From a checkpoint of a small masked image model.
Model: 32-pixel images, encoder arch vit, encoder width 192.
Training: 10400 steps, batches of 128.
Rows from block 5 of the encoder of a small masked image model, named by matrix and row number. Rows with one number belong to one neuron. Each number is 500 + 40 x the weight over its row's rms, rounded and kept within 0 to 999. All counts start at 0. Numbers have three digits each.
After each neuron's rows are labels from the 100 images, of 14976, where the neuron reaches its highest value: "strongest on" is what is common among them. Only what is clearly more common there than usual is listed. The data: photos with spoken descriptions (Open Images, Localized Narratives).
# fc1: MLP up (encoder.blocks.5.mlp.fc1.weight, 1152x192), inputs 96-191
# fc2: MLP down (encoder.blocks.5.mlp.fc2.weight, 192x1152, transposed), outputs 96-191

fc1.372:548508484501484499534450466460504550453523552505561502585526517502438563447522450547458506522481477533507456504461514558469430444530499528558503544395598409476405552575539482567558436550505485482514466500508493450473551579507499433493511601512536504478490546493523446504552492535527543498
fc2.372:573451525534516492525523566590486505472489450486520512508410526486518474448478439556508532534540465452558535522498513447527456586518518534536498499485502489565504452524478549536446526522509563515452559546437511586511554420455452537467540498525532499476518486501514533525444483547536504497
strongest on: text has "sky"

fc1.654:491470541507540430472481534470532488545492451516474512553569485503449506494457440515412482483474539499528441465460535497495544508433516537507562527470527535477464484502507544569489470469571484555473542452503568528563511479500475485497526520412422410431501526544560471518524499530508521452
fc2.654:437495396481598491503560472483537379536513469532504449470571487525537452502523569574357514550526502484538517457472541524517507481560528470503529481483494484523522478500439474527499520473510509494508523516500470508459450410512451540511519453501521426484465469469490514487531399509523484482
strongest on: text has "white"

fc1.166:531439482541526531442586426441441522528452498535456477490526526513518509478548422484521554487463487532487489511515542459488494462532452488432416468514505520520475444494490443536441495479533520526566575504442433496491514449418477557445521492479553519466483524493480542498455435569510522564
fc2.166:509491558496506504591518485466505496513459478567456498566454536422465535470482477536557520522517410559524533481486557499469443431505464624497407468530527402502479470526482498506583524553451465505494414512513451455552541564528490518466417461501531460470413450463514526572476480505532434501
strongest on: text has "wall"

fc1.420:565514592384463457455514481509532430549484468523486464514509486492614483497459485533483411488470478493488550529510539505491510446523448541460472564440457475552479517454517531429520507498500475525489451474560470462492412544516531500535511447501464494478530490542567518493463420558535466570
fc2.420:446520466481541491556531536439509479391390491490542463480468480456523504518517452458523521486518573444462519511535524516561463519536485484479511467531519562495487533520519438535456455499543497467600460515410539473534518597491493506497473551484501508482575494500485511564511462486475486532
strongest on: text has "wall"

fc1.419:519499451520465545484509470483473505484468516518468538439522514507447449516534586560462513528529498488442445512527472411473486569527491476491502443578508522497540538473531459466520530500474456512504529459479524518497479521459416490491486538505474545510451479472508461566458445496490522451
fc2.419:534489531592455489476405525486439493452483475512554491455532525528526528470501464517565503525513496470502523503437552544558451514431387556511439562485489499499452458466480503513433529563463456495505465498498526519443526513517451487475587537469479482505537514455434490494449492455492479525
strongest on: text has "plants"

fc1.154:480522465467515589487468489491425513507549438523507476499441462572513445469445474490466560489508574516499497552494518453582478513494475508488472509535511521395512441516520520499432577524441449546489520463507527511421460488449516521496551452460543487561484468430522480492521532445462500511
fc2.154:571518509542516525472603469494464506496517529580548533422560486464532554496602508565518459494495468460459484563416454540399499528518570567543552498507423521579552477507544443551569465581532522489541521437528497472520572470492497413449518445504513484455490496512523492457493498480555550485
strongest on: text has "plants"

fc1.388:542565507537404518533573461440459488515458501499510539505520580557510482530561525440455483503540546521529478512417528550525511534532496545491497489459509465567493499514475499555426494483478452478512468509533559511532550504503542540524536519459523515475437492457463461510496459484551518403
fc2.388:472449489539481552501445426600502447493543462451383567552516538518528525450506504566505514410501466506504544541469536496489511479490540553464517475498532434525520473571526434510439457530436535472489482508465498512521513445493536580523506471510565500470460510485527408453558547424493497408
strongest on: text has "wall"

fc1.767:451475505489505443430540440516527494463430449503463454433549487468490501492529520561452533509558436497450540462493500538496507605509483488488505496503449468501577476462538395456472492507610479439528515506498530542463495500491530486522431608481507474574520458529552480487506564462569499505
fc2.767:480481484502508506545548438522452519496429484497568456524508470444491576480556451552435555499604466531473486444544492563514514479442533525491444459536493440466542504544516459420536498554484496425524473487464470487516421521517488499568522532512480438506500479487437493513451519487565531472
strongest on: text has "white"

fc1.102:442567505459475504353452550559555520447501515485540475534534432542574530557513499572457524462494433512529408513509460526517557506572522539461452528501504464463496465557482509502469490497417478479475447486459460528467528488472501460509487502570451522488517486462462511483482528486539474516
fc2.102:431512478481528538559501488563508436442534521482489460470557516508463480442549466515562518442517466546574462471417403469557494464495612589491477463554440461516445540526487436442408513488571472524465554432485517504571529521476488464497518501518494535513445511500437513535532504449494541526
strongest on: text has "trees"; text has "plants"; text has "grass"

fc1.479:513424411429458514449515467525525533519411552475463534461493561546493498534527509445493578500474516467476554498410439535471525477541485464480496418490499507451529507475507523513504482542472485499442534538517487511427503477478539465525474547456481469517441564569485603432438472485495534476
fc2.479:478506552489486500456507476512517430486482554469562500517526557523406581504443537441584492450523469524533472512587500521537568519468444460438532518530468444551510580469506482569500489483495487534501543548495479483567521530501603479470461554490518427509431430485549520448538503550482476509
strongest on: text has "wall"

fc1.649:534495562479450437492482547573440506542531514512547522526553507574469526480472458440464516562484468483477531497489551498445490427458451475475476471542482472477580490477526513514610497566593498563566568453454484460473533468449526506486486491522464515483511475533539464480491550547468501472
fc2.649:499515545493485501551519489462491477564472567488560485491481472511507531476468449522453519521501489506552551409423526475597523449506528500447545475542525491496466514495508461548471464564452616557471543465513566439529524471508531529459549490440488512450574471619525528506493461467491526512
strongest on: text has "wall"; text has "table"; text has "sitting"

fc1.309:539518523546445498543476482414525418487419589539582491527473467488519530476439470557509435485490505550468477490471467486563514485584482494552521439476515466421456504514461434559562523489498514479512570477512499516502493487481477567503511530484497499550539473494522500411540522569533438501
fc2.309:533511464504546486497510485480488573581510556468534495516490549493467508459528557443479528489561538491503540510512482533512569537553486470520448480465562539443506474513522550479511516456484439442549404505520573487504586467486460520559470591486539507487434477515472598545493464493512487459
strongest on: text has "wall"; text has "white"

fc1.109:495518425490457483432507540485463478564499509498461452472446533458522539514510532443482435439491543544529449527512535562532433516506525490526489560482480463512544561519520517496540459527532410497523488467595423481502508519536509542471459522562556529444437515499529595402465484576500524470
fc2.109:520531492548541514614489510485524524566478494499482465501502465549547518506493432452549498522536556525477487464482479563405466470485531539515435507545428529577471481464512528487502477441431493490527445498506436424477470457547490632444510525524546507540537536496511523481558455544548520490
strongest on: text has "wall"; text has "table"

fc1.493:483520536500466531498429515537565566532502461507459531495502468548448521551515533579489493511523501557448420480413529429499577562490477435468434561531489526497425477514505503470432463526475429535454579536509460532526496544512478453509505543515498459453464477444466460505512438553546530507
fc2.493:546588511422539531509521503443461509490528509453482541510505531560503526466511542422529519474447394417402484544511549546487484458566478587619569484501450518537462538468482570534619501489479480498437458558504506543540524509476523493499511514519504487470515440460524569526532467525432545520
strongest on: text has "trees"; text has "buildings"; text has "grass"

fc1.761:576430516516448493449460490511475483443476537514574502557585465533420501560498484549480498550528495524515500501438499523463464405521581536483518536466509482511497517531496418615524538505453491457503524462590484469512510454506437421476510421502530484514500543552517442446514562482494603540
fc2.761:508511495531539518524531504521441459475476449452497493514520523491457468493544482462452534499511540471587466533463479484520499459512543484447539579497454506506492458501533435538489523544462509507447581468555451489464506385463417537502502481429539471472475554531523438551446468560507532529
strongest on: text has "sky"