config.toml
model = "masked image model"
dataset = "photos with spoken descriptions (Open Images, Localized Narratives)"
train_examples = 203450
image_size = 32
crop_scale_min = 0.5
horizontal_flip = true
method = "mae"
mask_ratio = 0.5
loss = "mse"
encoder_arch = "vit"
encoder_norm = "rmsnorm"
encoder_norm_position = "pre"
encoder_activation = "gelu"
encoder_mlp_ratio = 6
encoder_head_dim = 48
encoder_fused_qkv = true
encoder_bias = "none"
encoder_qk_norm = true
encoder_parallel_block = false
encoder_inner_norm = false
encoder_drop_path = 0.05
encoder_patch_size = [4, 4]
encoder_layers = 12
encoder_width = 192
encoder_positions = "sincos"
decoder_width = 128
norm_pix_loss = true
decoder_layers = 4
init = "trunc_normal_002"
residual_init = "scaled_by_depth"
optimizer = "muon"
muon_scale = "original"
lr = 0.015
momentum = 0.9
nesterov = true
orthogonalizer = "newton_schulz_5"
adamw_lr_other_params = 0.00088
steps = 10400
batch_size = 128
epochs = 6.5
lr_schedule = "cosine"
final_lr_fraction = 0
warmup_steps = 200
weight_decay = 0.03
adamw_weight_decay_other_params = 0
Rows from block 4 of the encoder of a small masked image model, named by matrix and row number. Rows with one number belong to one neuron. Each number is 200 + 20 x the weight over its row's rms, rounded and kept within 0 to 999. All counts start at 0. After the name is the row's rms in percent of the matrix's.
After each neuron's rows are labels from the 100 images, of 14976, where the neuron reaches its highest value: "strongest on" is what is common among them. Only what is clearly more common there than usual is listed. The data: photos with spoken descriptions (Open Images, Localized Narratives).
# fc1: MLP up (encoder.blocks.4.mlp.fc1.weight, 1152x192), inputs 0-95
# fc2: MLP down (encoder.blocks.4.mlp.fc2.weight, 192x1152, transposed), outputs 0-95

fc1.402,062,164,185,189,161,213,239,180,215,203,188,190,178,190,204,190,164,195,223,197,189,188,213,193,159,214,238,180,178,213,199,214,213,166,198,190,191,215,197,213,174,190,169,194,210,217,178,192,196,169,185,174,196,216,216,198,165,214,209,189,206,223,210,229,219,198,188,175,227,209,259,177,198,180,206,185,190,213,220,211,170,168,232,165,204,176,202,178,177,208,168,221,196,163,193,161,194
fc2.402,065,157,194,197,202,238,213,180,191,210,204,208,195,218,202,163,193,179,195,221,221,182,199,193,204,201,210,197,226,224,180,175,179,187,228,204,200,206,207,175,231,183,182,204,191,207,211,179,182,190,164,162,183,194,169,268,228,180,188,221,207,206,168,205,205,186,199,204,165,191,210,210,224,229,206,207,200,193,162,206,171,210,183,208,190,205,165,191,207,180,195,193,156,208,214,199,238
strongest on: text has "trees"; text has "sky"; text has "grass"

fc1.405,124,218,193,197,177,205,209,191,216,188,217,242,194,195,224,179,223,172,193,220,200,206,179,214,209,199,222,231,226,199,183,168,222,182,201,197,208,244,209,202,191,225,193,209,188,221,180,184,216,199,197,199,193,215,223,189,208,219,198,127,224,205,204,168,250,191,157,215,235,228,208,186,193,234,228,225,190,239,188,231,183,186,193,192,224,210,218,190,183,182,201,184,160,166,189,208,215
fc2.405,128,197,227,211,186,220,201,209,214,208,211,189,163,220,193,224,223,195,216,220,213,175,205,185,192,197,218,178,206,171,201,230,219,185,178,190,199,203,154,228,196,216,226,182,235,173,203,214,231,195,212,185,196,231,184,192,198,196,195,178,193,195,193,238,190,206,173,173,199,173,210,206,186,202,224,221,206,219,211,188,192,211,212,196,189,209,215,171,212,212,203,201,203,212,185,180,182
strongest on: text has "trees"; text has "grass"

fc1.142,135,189,181,194,204,224,219,201,174,203,191,187,198,200,195,219,193,187,168,193,221,206,204,210,159,187,158,232,190,224,161,192,214,199,184,223,216,213,242,211,184,226,194,189,217,204,169,208,187,190,234,200,211,161,196,218,173,163,185,184,207,171,212,211,247,201,200,190,200,214,178,218,196,232,194,202,201,222,186,184,206,211,238,217,205,182,172,203,182,186,187,217,179,207,165,169,214
fc2.142,144,222,192,204,183,209,221,203,196,190,227,175,174,213,199,189,210,221,176,188,235,208,169,211,181,189,196,208,180,198,186,219,199,208,181,228,213,203,200,194,211,159,208,244,221,213,188,180,198,223,210,168,202,178,190,211,169,175,226,198,212,207,238,232,243,208,204,197,222,222,245,158,182,226,193,198,195,210,159,191,209,203,229,183,210,180,212,197,238,198,201,222,192,197,183,188,190
strongest on: text has "sky"

fc1.719,100,184,198,173,189,187,209,222,213,196,208,212,204,201,176,167,204,168,215,199,199,198,196,143,237,215,153,197,199,190,216,180,168,228,185,240,202,196,206,219,206,195,188,209,183,190,187,201,188,181,220,232,226,205,204,179,184,191,187,189,209,191,195,215,210,187,188,185,215,206,181,178,179,222,182,200,212,190,184,227,187,200,161,209,207,215,195,227,172,194,190,184,192,193,176,193,207
fc2.719,097,191,222,191,200,173,237,197,174,180,219,236,209,188,225,227,194,201,175,193,231,197,216,205,183,189,227,208,230,235,207,205,176,198,217,170,202,191,184,190,212,191,217,222,189,214,236,199,245,205,190,183,183,164,217,162,187,190,211,246,186,235,184,209,209,220,229,194,197,197,229,214,199,195,183,230,180,200,233,149,232,208,226,181,171,208,203,181,169,211,182,226,225,225,184,206,209
strongest on: text has "grass"

fc1.227,072,171,175,202,192,166,223,197,194,198,211,223,189,223,197,169,180,199,241,220,185,207,212,210,192,197,212,191,215,171,205,188,197,201,201,217,173,215,200,241,163,208,181,165,202,228,164,194,200,195,201,188,214,200,208,208,190,211,193,191,211,208,211,226,226,162,175,157,223,197,229,155,220,202,207,193,194,216,214,169,167,191,216,197,184,193,200,202,216,211,168,187,185,187,184,172,220
fc2.227,079,189,201,192,190,204,199,158,206,219,216,200,189,203,212,188,203,199,158,232,217,167,197,189,223,221,235,188,185,224,192,173,172,177,173,219,214,210,245,168,202,176,177,165,227,192,203,180,178,157,171,164,200,193,194,216,194,168,167,232,196,218,173,212,181,178,208,209,216,206,196,185,227,221,178,185,213,190,196,179,193,213,191,179,178,207,201,205,203,190,216,174,168,219,236,210,214
strongest on: text has "trees"

fc1.106,169,175,168,223,217,227,190,207,175,196,204,183,196,182,189,204,183,223,183,188,215,197,200,189,214,196,165,219,190,238,179,177,231,161,191,229,196,224,174,213,170,234,194,209,228,180,173,204,184,188,238,186,243,169,174,226,221,160,188,190,199,188,203,196,246,179,199,176,164,220,202,225,202,214,210,177,207,198,189,176,201,212,233,221,199,206,186,198,166,207,185,185,186,220,183,180,207
fc2.106,183,222,191,199,203,217,249,236,197,165,191,215,186,210,189,206,182,181,168,200,219,172,167,177,238,179,222,203,186,209,189,216,211,206,202,187,208,200,187,201,204,183,230,210,195,209,238,208,208,202,218,205,208,212,186,214,170,188,204,230,199,192,233,185,199,202,198,209,227,191,208,196,199,204,193,192,190,237,204,216,196,189,248,178,206,175,191,187,210,202,212,205,201,243,185,197,154
strongest on: text has "sky"; text has "trees"