config.yaml
model: "masked image model"
dataset: "photos with spoken descriptions (Open Images, Localized Narratives)"
train_examples: 203450
image_size: 32
crop_scale_min: 0.5
horizontal_flip: true
method: "mae"
mask_ratio: 0.5
loss: "mse"
encoder_arch: "vit"
encoder_norm: "rmsnorm"
encoder_norm_position: "pre"
encoder_activation: "gelu"
encoder_mlp_ratio: 6
encoder_head_dim: 48
encoder_fused_qkv: true
encoder_bias: "none"
encoder_qk_norm: true
encoder_parallel_block: false
encoder_inner_norm: false
encoder_drop_path: 0.05
encoder_patch_size: [4, 4]
encoder_layers: 12
encoder_width: 192
encoder_positions: "sincos"
decoder_width: 128
norm_pix_loss: true
decoder_layers: 4
init: "trunc_normal_002"
residual_init: "scaled_by_depth"
optimizer: "muon"
muon_scale: "original"
lr: 0.015
momentum: 0.9
nesterov: true
orthogonalizer: "newton_schulz_5"
adamw_lr_other_params: 0.00088
steps: 10400
batch_size: 128
epochs: 6.5
lr_schedule: "cosine"
final_lr_fraction: 0
warmup_steps: 200
weight_decay: 0.03
adamw_weight_decay_other_params: 0
Rows from block 8 of the encoder, named by matrix and row number. Rows with one number belong to one neuron. Each number is 500 + 50 x the weight over its row's rms, rounded and kept within 0 to 999. All counts start at 0. Numbers have three digits each.
# fc1: MLP up (encoder.blocks.8.mlp.fc1.weight, 1152x192), inputs 0-63
# fc2: MLP down (encoder.blocks.8.mlp.fc2.weight, 192x1152, transposed), outputs 0-63
fc1.867:477477564529532490474551468568538490556484500458506569555492509492505375512563569584444396508493483506468458507431555501457439448516509484504509527605558580357526477435592416458475518571467461
fc2.867:535532522507507524613433431529566489596497505464524563442479538567479560428506586502436363512509486478603520427520504501468461424504564542424543533457539465476509578464426451504459514515455561
fc1.868:578537533506598575458504503474565475497452397515513483400532368461600537533495521511453520421487510587569476504424555492471376398429499430486594594501488499477469571477494453560465547489464569
fc2.868:434492495479441458566479491533396544499522605486481456573494615537379475483503494476502435578524482396432498502563415491535621577542482556467421441524466501498519435534528525455557431512538409
fc1.869:487510484529496524523476468504432594540494511490451474429504553579502474500490435427547556542504567470495587546442392510527537449521426460453565443450605530526595444456472448429491431465387466
fc2.869:453482495512502434485514493436548491443572502499539443557518408512468481491402515406483446434519516464517539480547595501432526511548475538491486502490520534560476507445537438474479529452550478
fc1.870:481426413447563518526506498487579514453491583486509504491441525550515505558534505519550499482397484480498542436469543449424563507490488491470540475495565545391532389505478545458524546435573511
fc2.870:439541461503561571497481533458501438482499501489415515527518519463506473493454505573514466548563527565519601517557477535490474506543523594459427471497462534536511448461482480524582431451470478
fc1.871:504508501393538436473464567457469506456444520536417466547481494478544489544532578510641389497505490554462532512479507507529477446505510421596555458464574481451558468529437481490487445499469483
fc2.871:503535585568502478551456411579481582565465555415616591583496458549428469577503429511473540499479449480492555507467527513470488534455495555486413505460453488446427435591475580532502517502503535
fc1.872:515526413488469450443459453398578485560477521540521568504550508595504405553574501551485558440492512455543508568545511572552504473551521517455498509477543430415413490510485591538440538461589469
fc2.872:444534448511476518480534497595533478498457484563393509457419498528553631468511542472548529466519543512478466517561581383528490562526602473429466632523480495509562441517540500548595516553484479
fc1.873:577518484465546467477481494472479640434415553569491556575505533610434589529434447531498532537471517536465454566544469522521487493511521518476510518481451525490448493549431539623508560488537383
fc2.873:448501433546485549534545528526547375593565455441492424387484422409577409530563585448504495523524482483521549452454544496465502487480514518539476453520544507486551535445577495400446463502482598
fc1.874:460421504417443437470473551515380567435521377518572471427435511452461511356470492578466523464500480465493483542526430441477476465462526510512424457529523504566487549456474471509493376564422466
fc2.874:474475460531523463400474544468494629516451564521413422529479490424387485491519448554446473575479501543511496579535563578497506554546619491571506510510533592563478508534482521560433461481532525
fc1.875:539381487574412551463523504552537451466438472503442495432455506487561650450513516456585561440568460462457482552457500505491402500489525500528404444519445554557496477482521563579533428542491556
fc2.875:521472451428476383454426528524531480538630498498438503445526540516454395603447538561612585560427477597567437468482559484471560444486543485432508462505475464527610511492576485508438486471555422
fc1.876:444487498487472577440514434491507397580510501563477540449457474515471468535510508426548546517457477583450494470573489507583562519477602485530524398498422525546481394504588506507513505471551552
fc2.876:557500515481506431523499561507521569429504492438534481563557526530489514441481479525517516463520544418535500566423505483406404491570392507508499631509559464454532628542415507483459487542462500
fc1.877:510452562495555520555362446416486588463556491526500488438520538664416544430524475470405527466475457524527602507476514546517463540516478487509444527547427525525467476564475570432454484513443474
fc2.877:581503568500515552458446542523471510430557560492492500419434493498530410544503515521513526458531496500492411535520453513379562540468443340554521506552476511536494480547527574525495463454597476
fc1.878:505472496524514536482426512452691528404489477530449421460455540543511506476450536524530549493537516555408533545444428563457510514498459415461539468380573486466417552523514556498539432488477495
fc2.878:446528549452483499511616542565384488625506519450524601577549448476451499498533438481457477548458491416583470473550543468552516484488576597536459486617476510531551477455565455503439540509496497
fc1.879:510462461463534562473492531449505464549551555512452451457468496576508558503545569425566541445449509523424493494450384483545448515584525453503543474497442569507536461499445430471473401462410560
fc2.879:428529535544489449514506558393508520522505531392416480560505453517571551492490513381496460527491517461568510417549411494458437485497545553418527441527490462532596485346397530478485499496510484
fc1.880:511544562541465447566477477555512425530438579545458511505453578590532481450420511498568489540399477512502533442502378522511504467567586550456502482520518518571526466471522507542446526436445540
fc2.880:502521466559433435531477551594458412436567549511522423482508441451428487482582511523439528477533451517483513459561462471440507534586534448487535496494490464492463503535494566398494373341442508
fc1.881:581407595564582487504588573469469489453484536440493492568543438565547469513493579488556571587533545394515443418542453393414476404468559467455412514526449574447546428545547573528418463504499473
fc2.881:476462505498523516514518525666569577424513443584597560458464513538517560398535548513430449579580515472495523468459517547529537425561497528496491525474523517453456544381538505527519514447520540
fc1.882:480581503396512467436493490473535485458411438474516422502527621538536501513364510425499501407564453524518559528450522493392530514519478471642413523541520571477534467516467479572428531583451475
fc2.882:518481573473527515501480526477390499511498547474498511498551437442467523567446421455575564524475549456503499580481434465579516618475608566471554505404513436558468505537490488571587449446491560
fc1.883:550487488483439495550445518482516503552464479475504526487444414550439518516468466524454446572585630509447518541479485512491454471524501497520504490499491418528559470591590559505510474604472561
fc2.883:524622499427373548504490500558457430477474495506452504528467588534472495517512468425537503565516428510393479538618561471520508488511558455489558577557412457469539566602436509465536434490464529
fc1.884:519408423525401471449456503400451565614549491441533487517468451478546480542391496601514469503576471458497486571584514445532533523487494442508521450470586520519479556491516453466519529501493509
fc2.884:480553468494478443509433504490456579538487489413459390528552517459529435530549468627549464390473490474491467590656511434502460579476482441535579389509547474466406504501544437469622499497459457