python train.py --encoder_head_dim=48 --encoder_fused_qkv=true --decoder_layers=4 --adamw_lr_other_params=0.00088 --warmup_steps=200
Rows from block 3 of the encoder of a small masked image model, named by matrix and row number. Rows with one number belong to one neuron. Each number is 128 + 24 x the weight over its row's rms, rounded and kept within 0 to 255. All counts start at 0. Numbers have three digits each. After the name is the row's rms in percent of the matrix's.
Before each neuron's rows are labels from the 100 images, of 14976, where the neuron reaches its highest value: "responds to" is what is common among them. Only what is clearly more common there than usual is listed. The data: photos with spoken descriptions (Open Images, Localized Narratives). In brackets: how many of the 100, against the usual share in percent.
# fc1: MLP up (encoder.blocks.3.mlp.fc1.weight, 1152x192), inputs 128-191
# fc2: MLP down (encoder.blocks.3.mlp.fc2.weight, 192x1152, transposed), outputs 128-191

responds to: text has "grass" (34 vs 9.9); text has "ground" (28 vs 7.7)
fc1.332 069:097127156099152180131137122147142155142123147133137111079158130160113119145135085115144126151128132093103124121136166123118132124112101141120141075164157077102112114134108119149093082118095102
fc2.332 071:145149114150147134153168124146120097123114143125135115108163116120113113119115107136132133127080109079097150133135139140132110144107090114124094121121115143140169147127152085141120096124077081

responds to: text has "table" (30 vs 13.1)
fc1.360 033:130104098091123133146149100142094120121096134110091135154135139107183130129126156139133132135123122143118144114106162129111105167163118127131143143138130120181161099128090137120165125133099120
fc2.360 031:124113148156120110117111181124152131066157082171142138147121104191068120127147110107134144141152137112161112143150132109130130113123121151137102116123111134095116118116143129117115137141124161

responds to: text has "sky" (57 vs 24.3); text has "water" (27 vs 8)
fc1.83 076:146110103146169128175114153126150130139142079128107123130129113128164137130109098125150124147114113095112148111120130145096094070105199178137099092114119118114174118119123115163116126130138135
fc2.83 076:115163145094115136131127111128149117134152163145148134136149113100157090095130135119089104142128137165122094103102137148122114147131154106094137139122114114115093161067095075109160169080150129

responds to: text has "grass" (41 vs 9.9)
fc1.410 108:089152121097195117113157117145125143103162120080164097132136099135114169146126115095142147168092103165114130126148105149133157140086117119147137097075158154113123114114116089124139136144105099
fc2.410 114:158115120135125125160109108174117114144146121117118094115124182113103113181087112075119093108150126105127133166129129112123103114129120114165136114120086166105130126125108183142130113132119113

responds to: text has "wall" (44 vs 20.3)
fc1.139 090:130115147106132103140121121148139078087140126097107113119113150099135131155078161110101145092110121085177117140149147117130126114142097107143132119135140144150166111125126125129125125119142115
fc2.139 080:148092113117106132123108177098147159102153078163135163123145122165120120130143143117142113105140183083113104095129128146185127146126134143094121141099116125109098140157127119125140144150142147

responds to: text has "grass" (26 vs 9.9)
fc1.86 164:096151130128142125119125146162116131111144094113123159138169126155101148114111117137164083125105117122136142136116154124049137111155157122140092101143099137135104119132118078139152162110104144
fc2.86 119:150099149141105132149116149132141158164095117141163085160146140121119135103162168160108110145159168163119163098118169082097109118119123125099143109091196115124109161142182136153125111111152113

responds to: text has "wearing" (30 vs 12.4)
fc1.287 069:161114107136130114141130110061106160139153122087124100170105127152144103126116159167116144120122114131163149114149099145167106110135141116105110125147114121092124117118150157161110097135121143
fc2.287 068:119188157141113119155158091141122124098172083121110130144151110116110162113130122127122109091134136124155115126141083121114134106114146138125129082151125126094102087114085064155117111125121055

responds to: text has "grass" (34 vs 9.9)
fc1.672 129:129124130117165123111118170146163118138139109163124107095121131126132148155125096072157089113096118112135131132116095156101141143078119128089131151132189109122099168076141150120163137093118098
fc2.672 134:122108169146111094141157056163145147171148137169098117150151200147149127123070130105118165116108129123096152123137101160115112138148092116130149115127134106138170111140106114166100133140107128

responds to: text has "man" (31 vs 12.1)
fc1.359 053:157122119116117120125136131141119160155156143144126155143162122116114156100091156076145135126121102147132108147164138135104086161116079130121155118153108142137124113139119120076114131145100136
fc2.359 051:091145156107152125133119113153142135096142087144122107112103173079123110117159073137129112145144153130123134143173142119163138118151150116132120154143116124147123085090106119114132132112127089

responds to: text has "white" (32 vs 11.8)
fc1.486 131:149123117145104091178166112156121130108142069128118099129070170169125124123115111095103142127126084128174139162164146120168156114121122138142139109180170124115159141114163145101152157108125123
fc2.486 129:162168117121108132106055093094152109152159111137130157148095123132159123143122142116148101132125130124147118141127106140129126126116099125107117116159185113144112098116140147138157133181138120

responds to: text has "plants" (25 vs 9.8)
fc1.5 086:108097121101147128143127137142140123099122125129114163152179136156124109105102158150144117162090103104113119141164123107134079134134149077128130109123108152105117106101130158106106145144168114
fc2.5 077:135146142100111142130115145152123086111192106106144148118144160164111124072132122153120142169112155137151146085119130112112151112163135106125137100131182110124184139150136105149132130149089180

responds to: text has "wall" (45 vs 20.3)
fc1.229 041:132087100118164098125157111120115083120113162119079131131112152092179156149151164115126109147116170104114158135115151126112130137143104137124109127141117134151126101122078156098118152186125111
fc2.229 039:151106095124104160137099155165112158094122101188155157154105094179099134125149100111134123131133131122144113108118129098120102147142123159099130132116071092112159113138126132129119121098102117

responds to: text has "wearing" (31 vs 12.4)
fc1.66 132:137108171156094164136127130093111082146133117071133131138102106123142125101126152137122102098148149127205153130150122115123138092117096124100120125124105123101129110128147113185138142075099118
fc2.66 124:120170098141095156108117128142117170157149139144137132148125094112132158160118095142145137126140168137132118117154124157093149119124152150105149109129105176155139090120102152162150118173098089

responds to: text has "holding" (36 vs 16.6)
fc1.479 087:140146161108171126132082126158151105123141155128113108212116143143122075139152137125125137102116107132161154109117094144108119086120086086133163168168071135148129107124163093108097139134130130
fc2.479 085:129152089143113139111153130134117134152085175134134117102108125119157120130123109153150120131140146147093122153129193135139124201131100122148107124109131130175129120144104135102164120129120160

responds to: text has "color" (33 vs 13)
fc1.627 076:129122123110147132102124082163151101119112184115178152095143130130096133111118144118145124162122128126129078137086137095101160129134147140141107153150120129138089092110110124120080100157135129
fc2.627 070:126118130119172104162111169125091155159184117165137138153108140126104117165101100154142141084168132130125160130188158127169127093114130073118136131128140125106128169142120146137154165057127150

responds to: text has "white" (32 vs 11.8)
fc1.759 095:143168124095132122141126141118093137136117092097145117130087103131154120125127090149115143131133145148114155119156138139170132132141105144153149112159108143171138148116130131150138164162136121
fc2.759 108:133124143148158165143114146133137100124197120140117137113137143145083091133161140112096089089171133140150126131146097167107107106160089102133150118096107103070134113083116176098123148120116116

responds to: text has "sky" (65 vs 24.3); text has "clouds" (36 vs 4.5)
fc1.168 055:094140160071133154144130175156116152166149119119142128093124129118099105147100124120120147095169154159114100146129132105082158124134131123141118078103095079128095105125093182132128084162118150
fc2.168 049:130151072174144122155159116095160156118112151108096140155137104094119096141113133116126118114114110140145084156145099150143130123128155127112135121168118148119137173137129068090124118086105089

responds to: text has "table" (33 vs 13.1)
fc1.115 093:157105102144150127133150122135134128158097166147140099157147119189115183158135102113126112157140082120140113136154118090130091158093121133133129144101098141142115129107130110142132121125155132
fc2.115 094:111150108104123150117101148117102115133107160093094131130120118142137128119138124184177164137144157123127130104160087152116156112130090120136158139136153105065102100102088119124115122139124155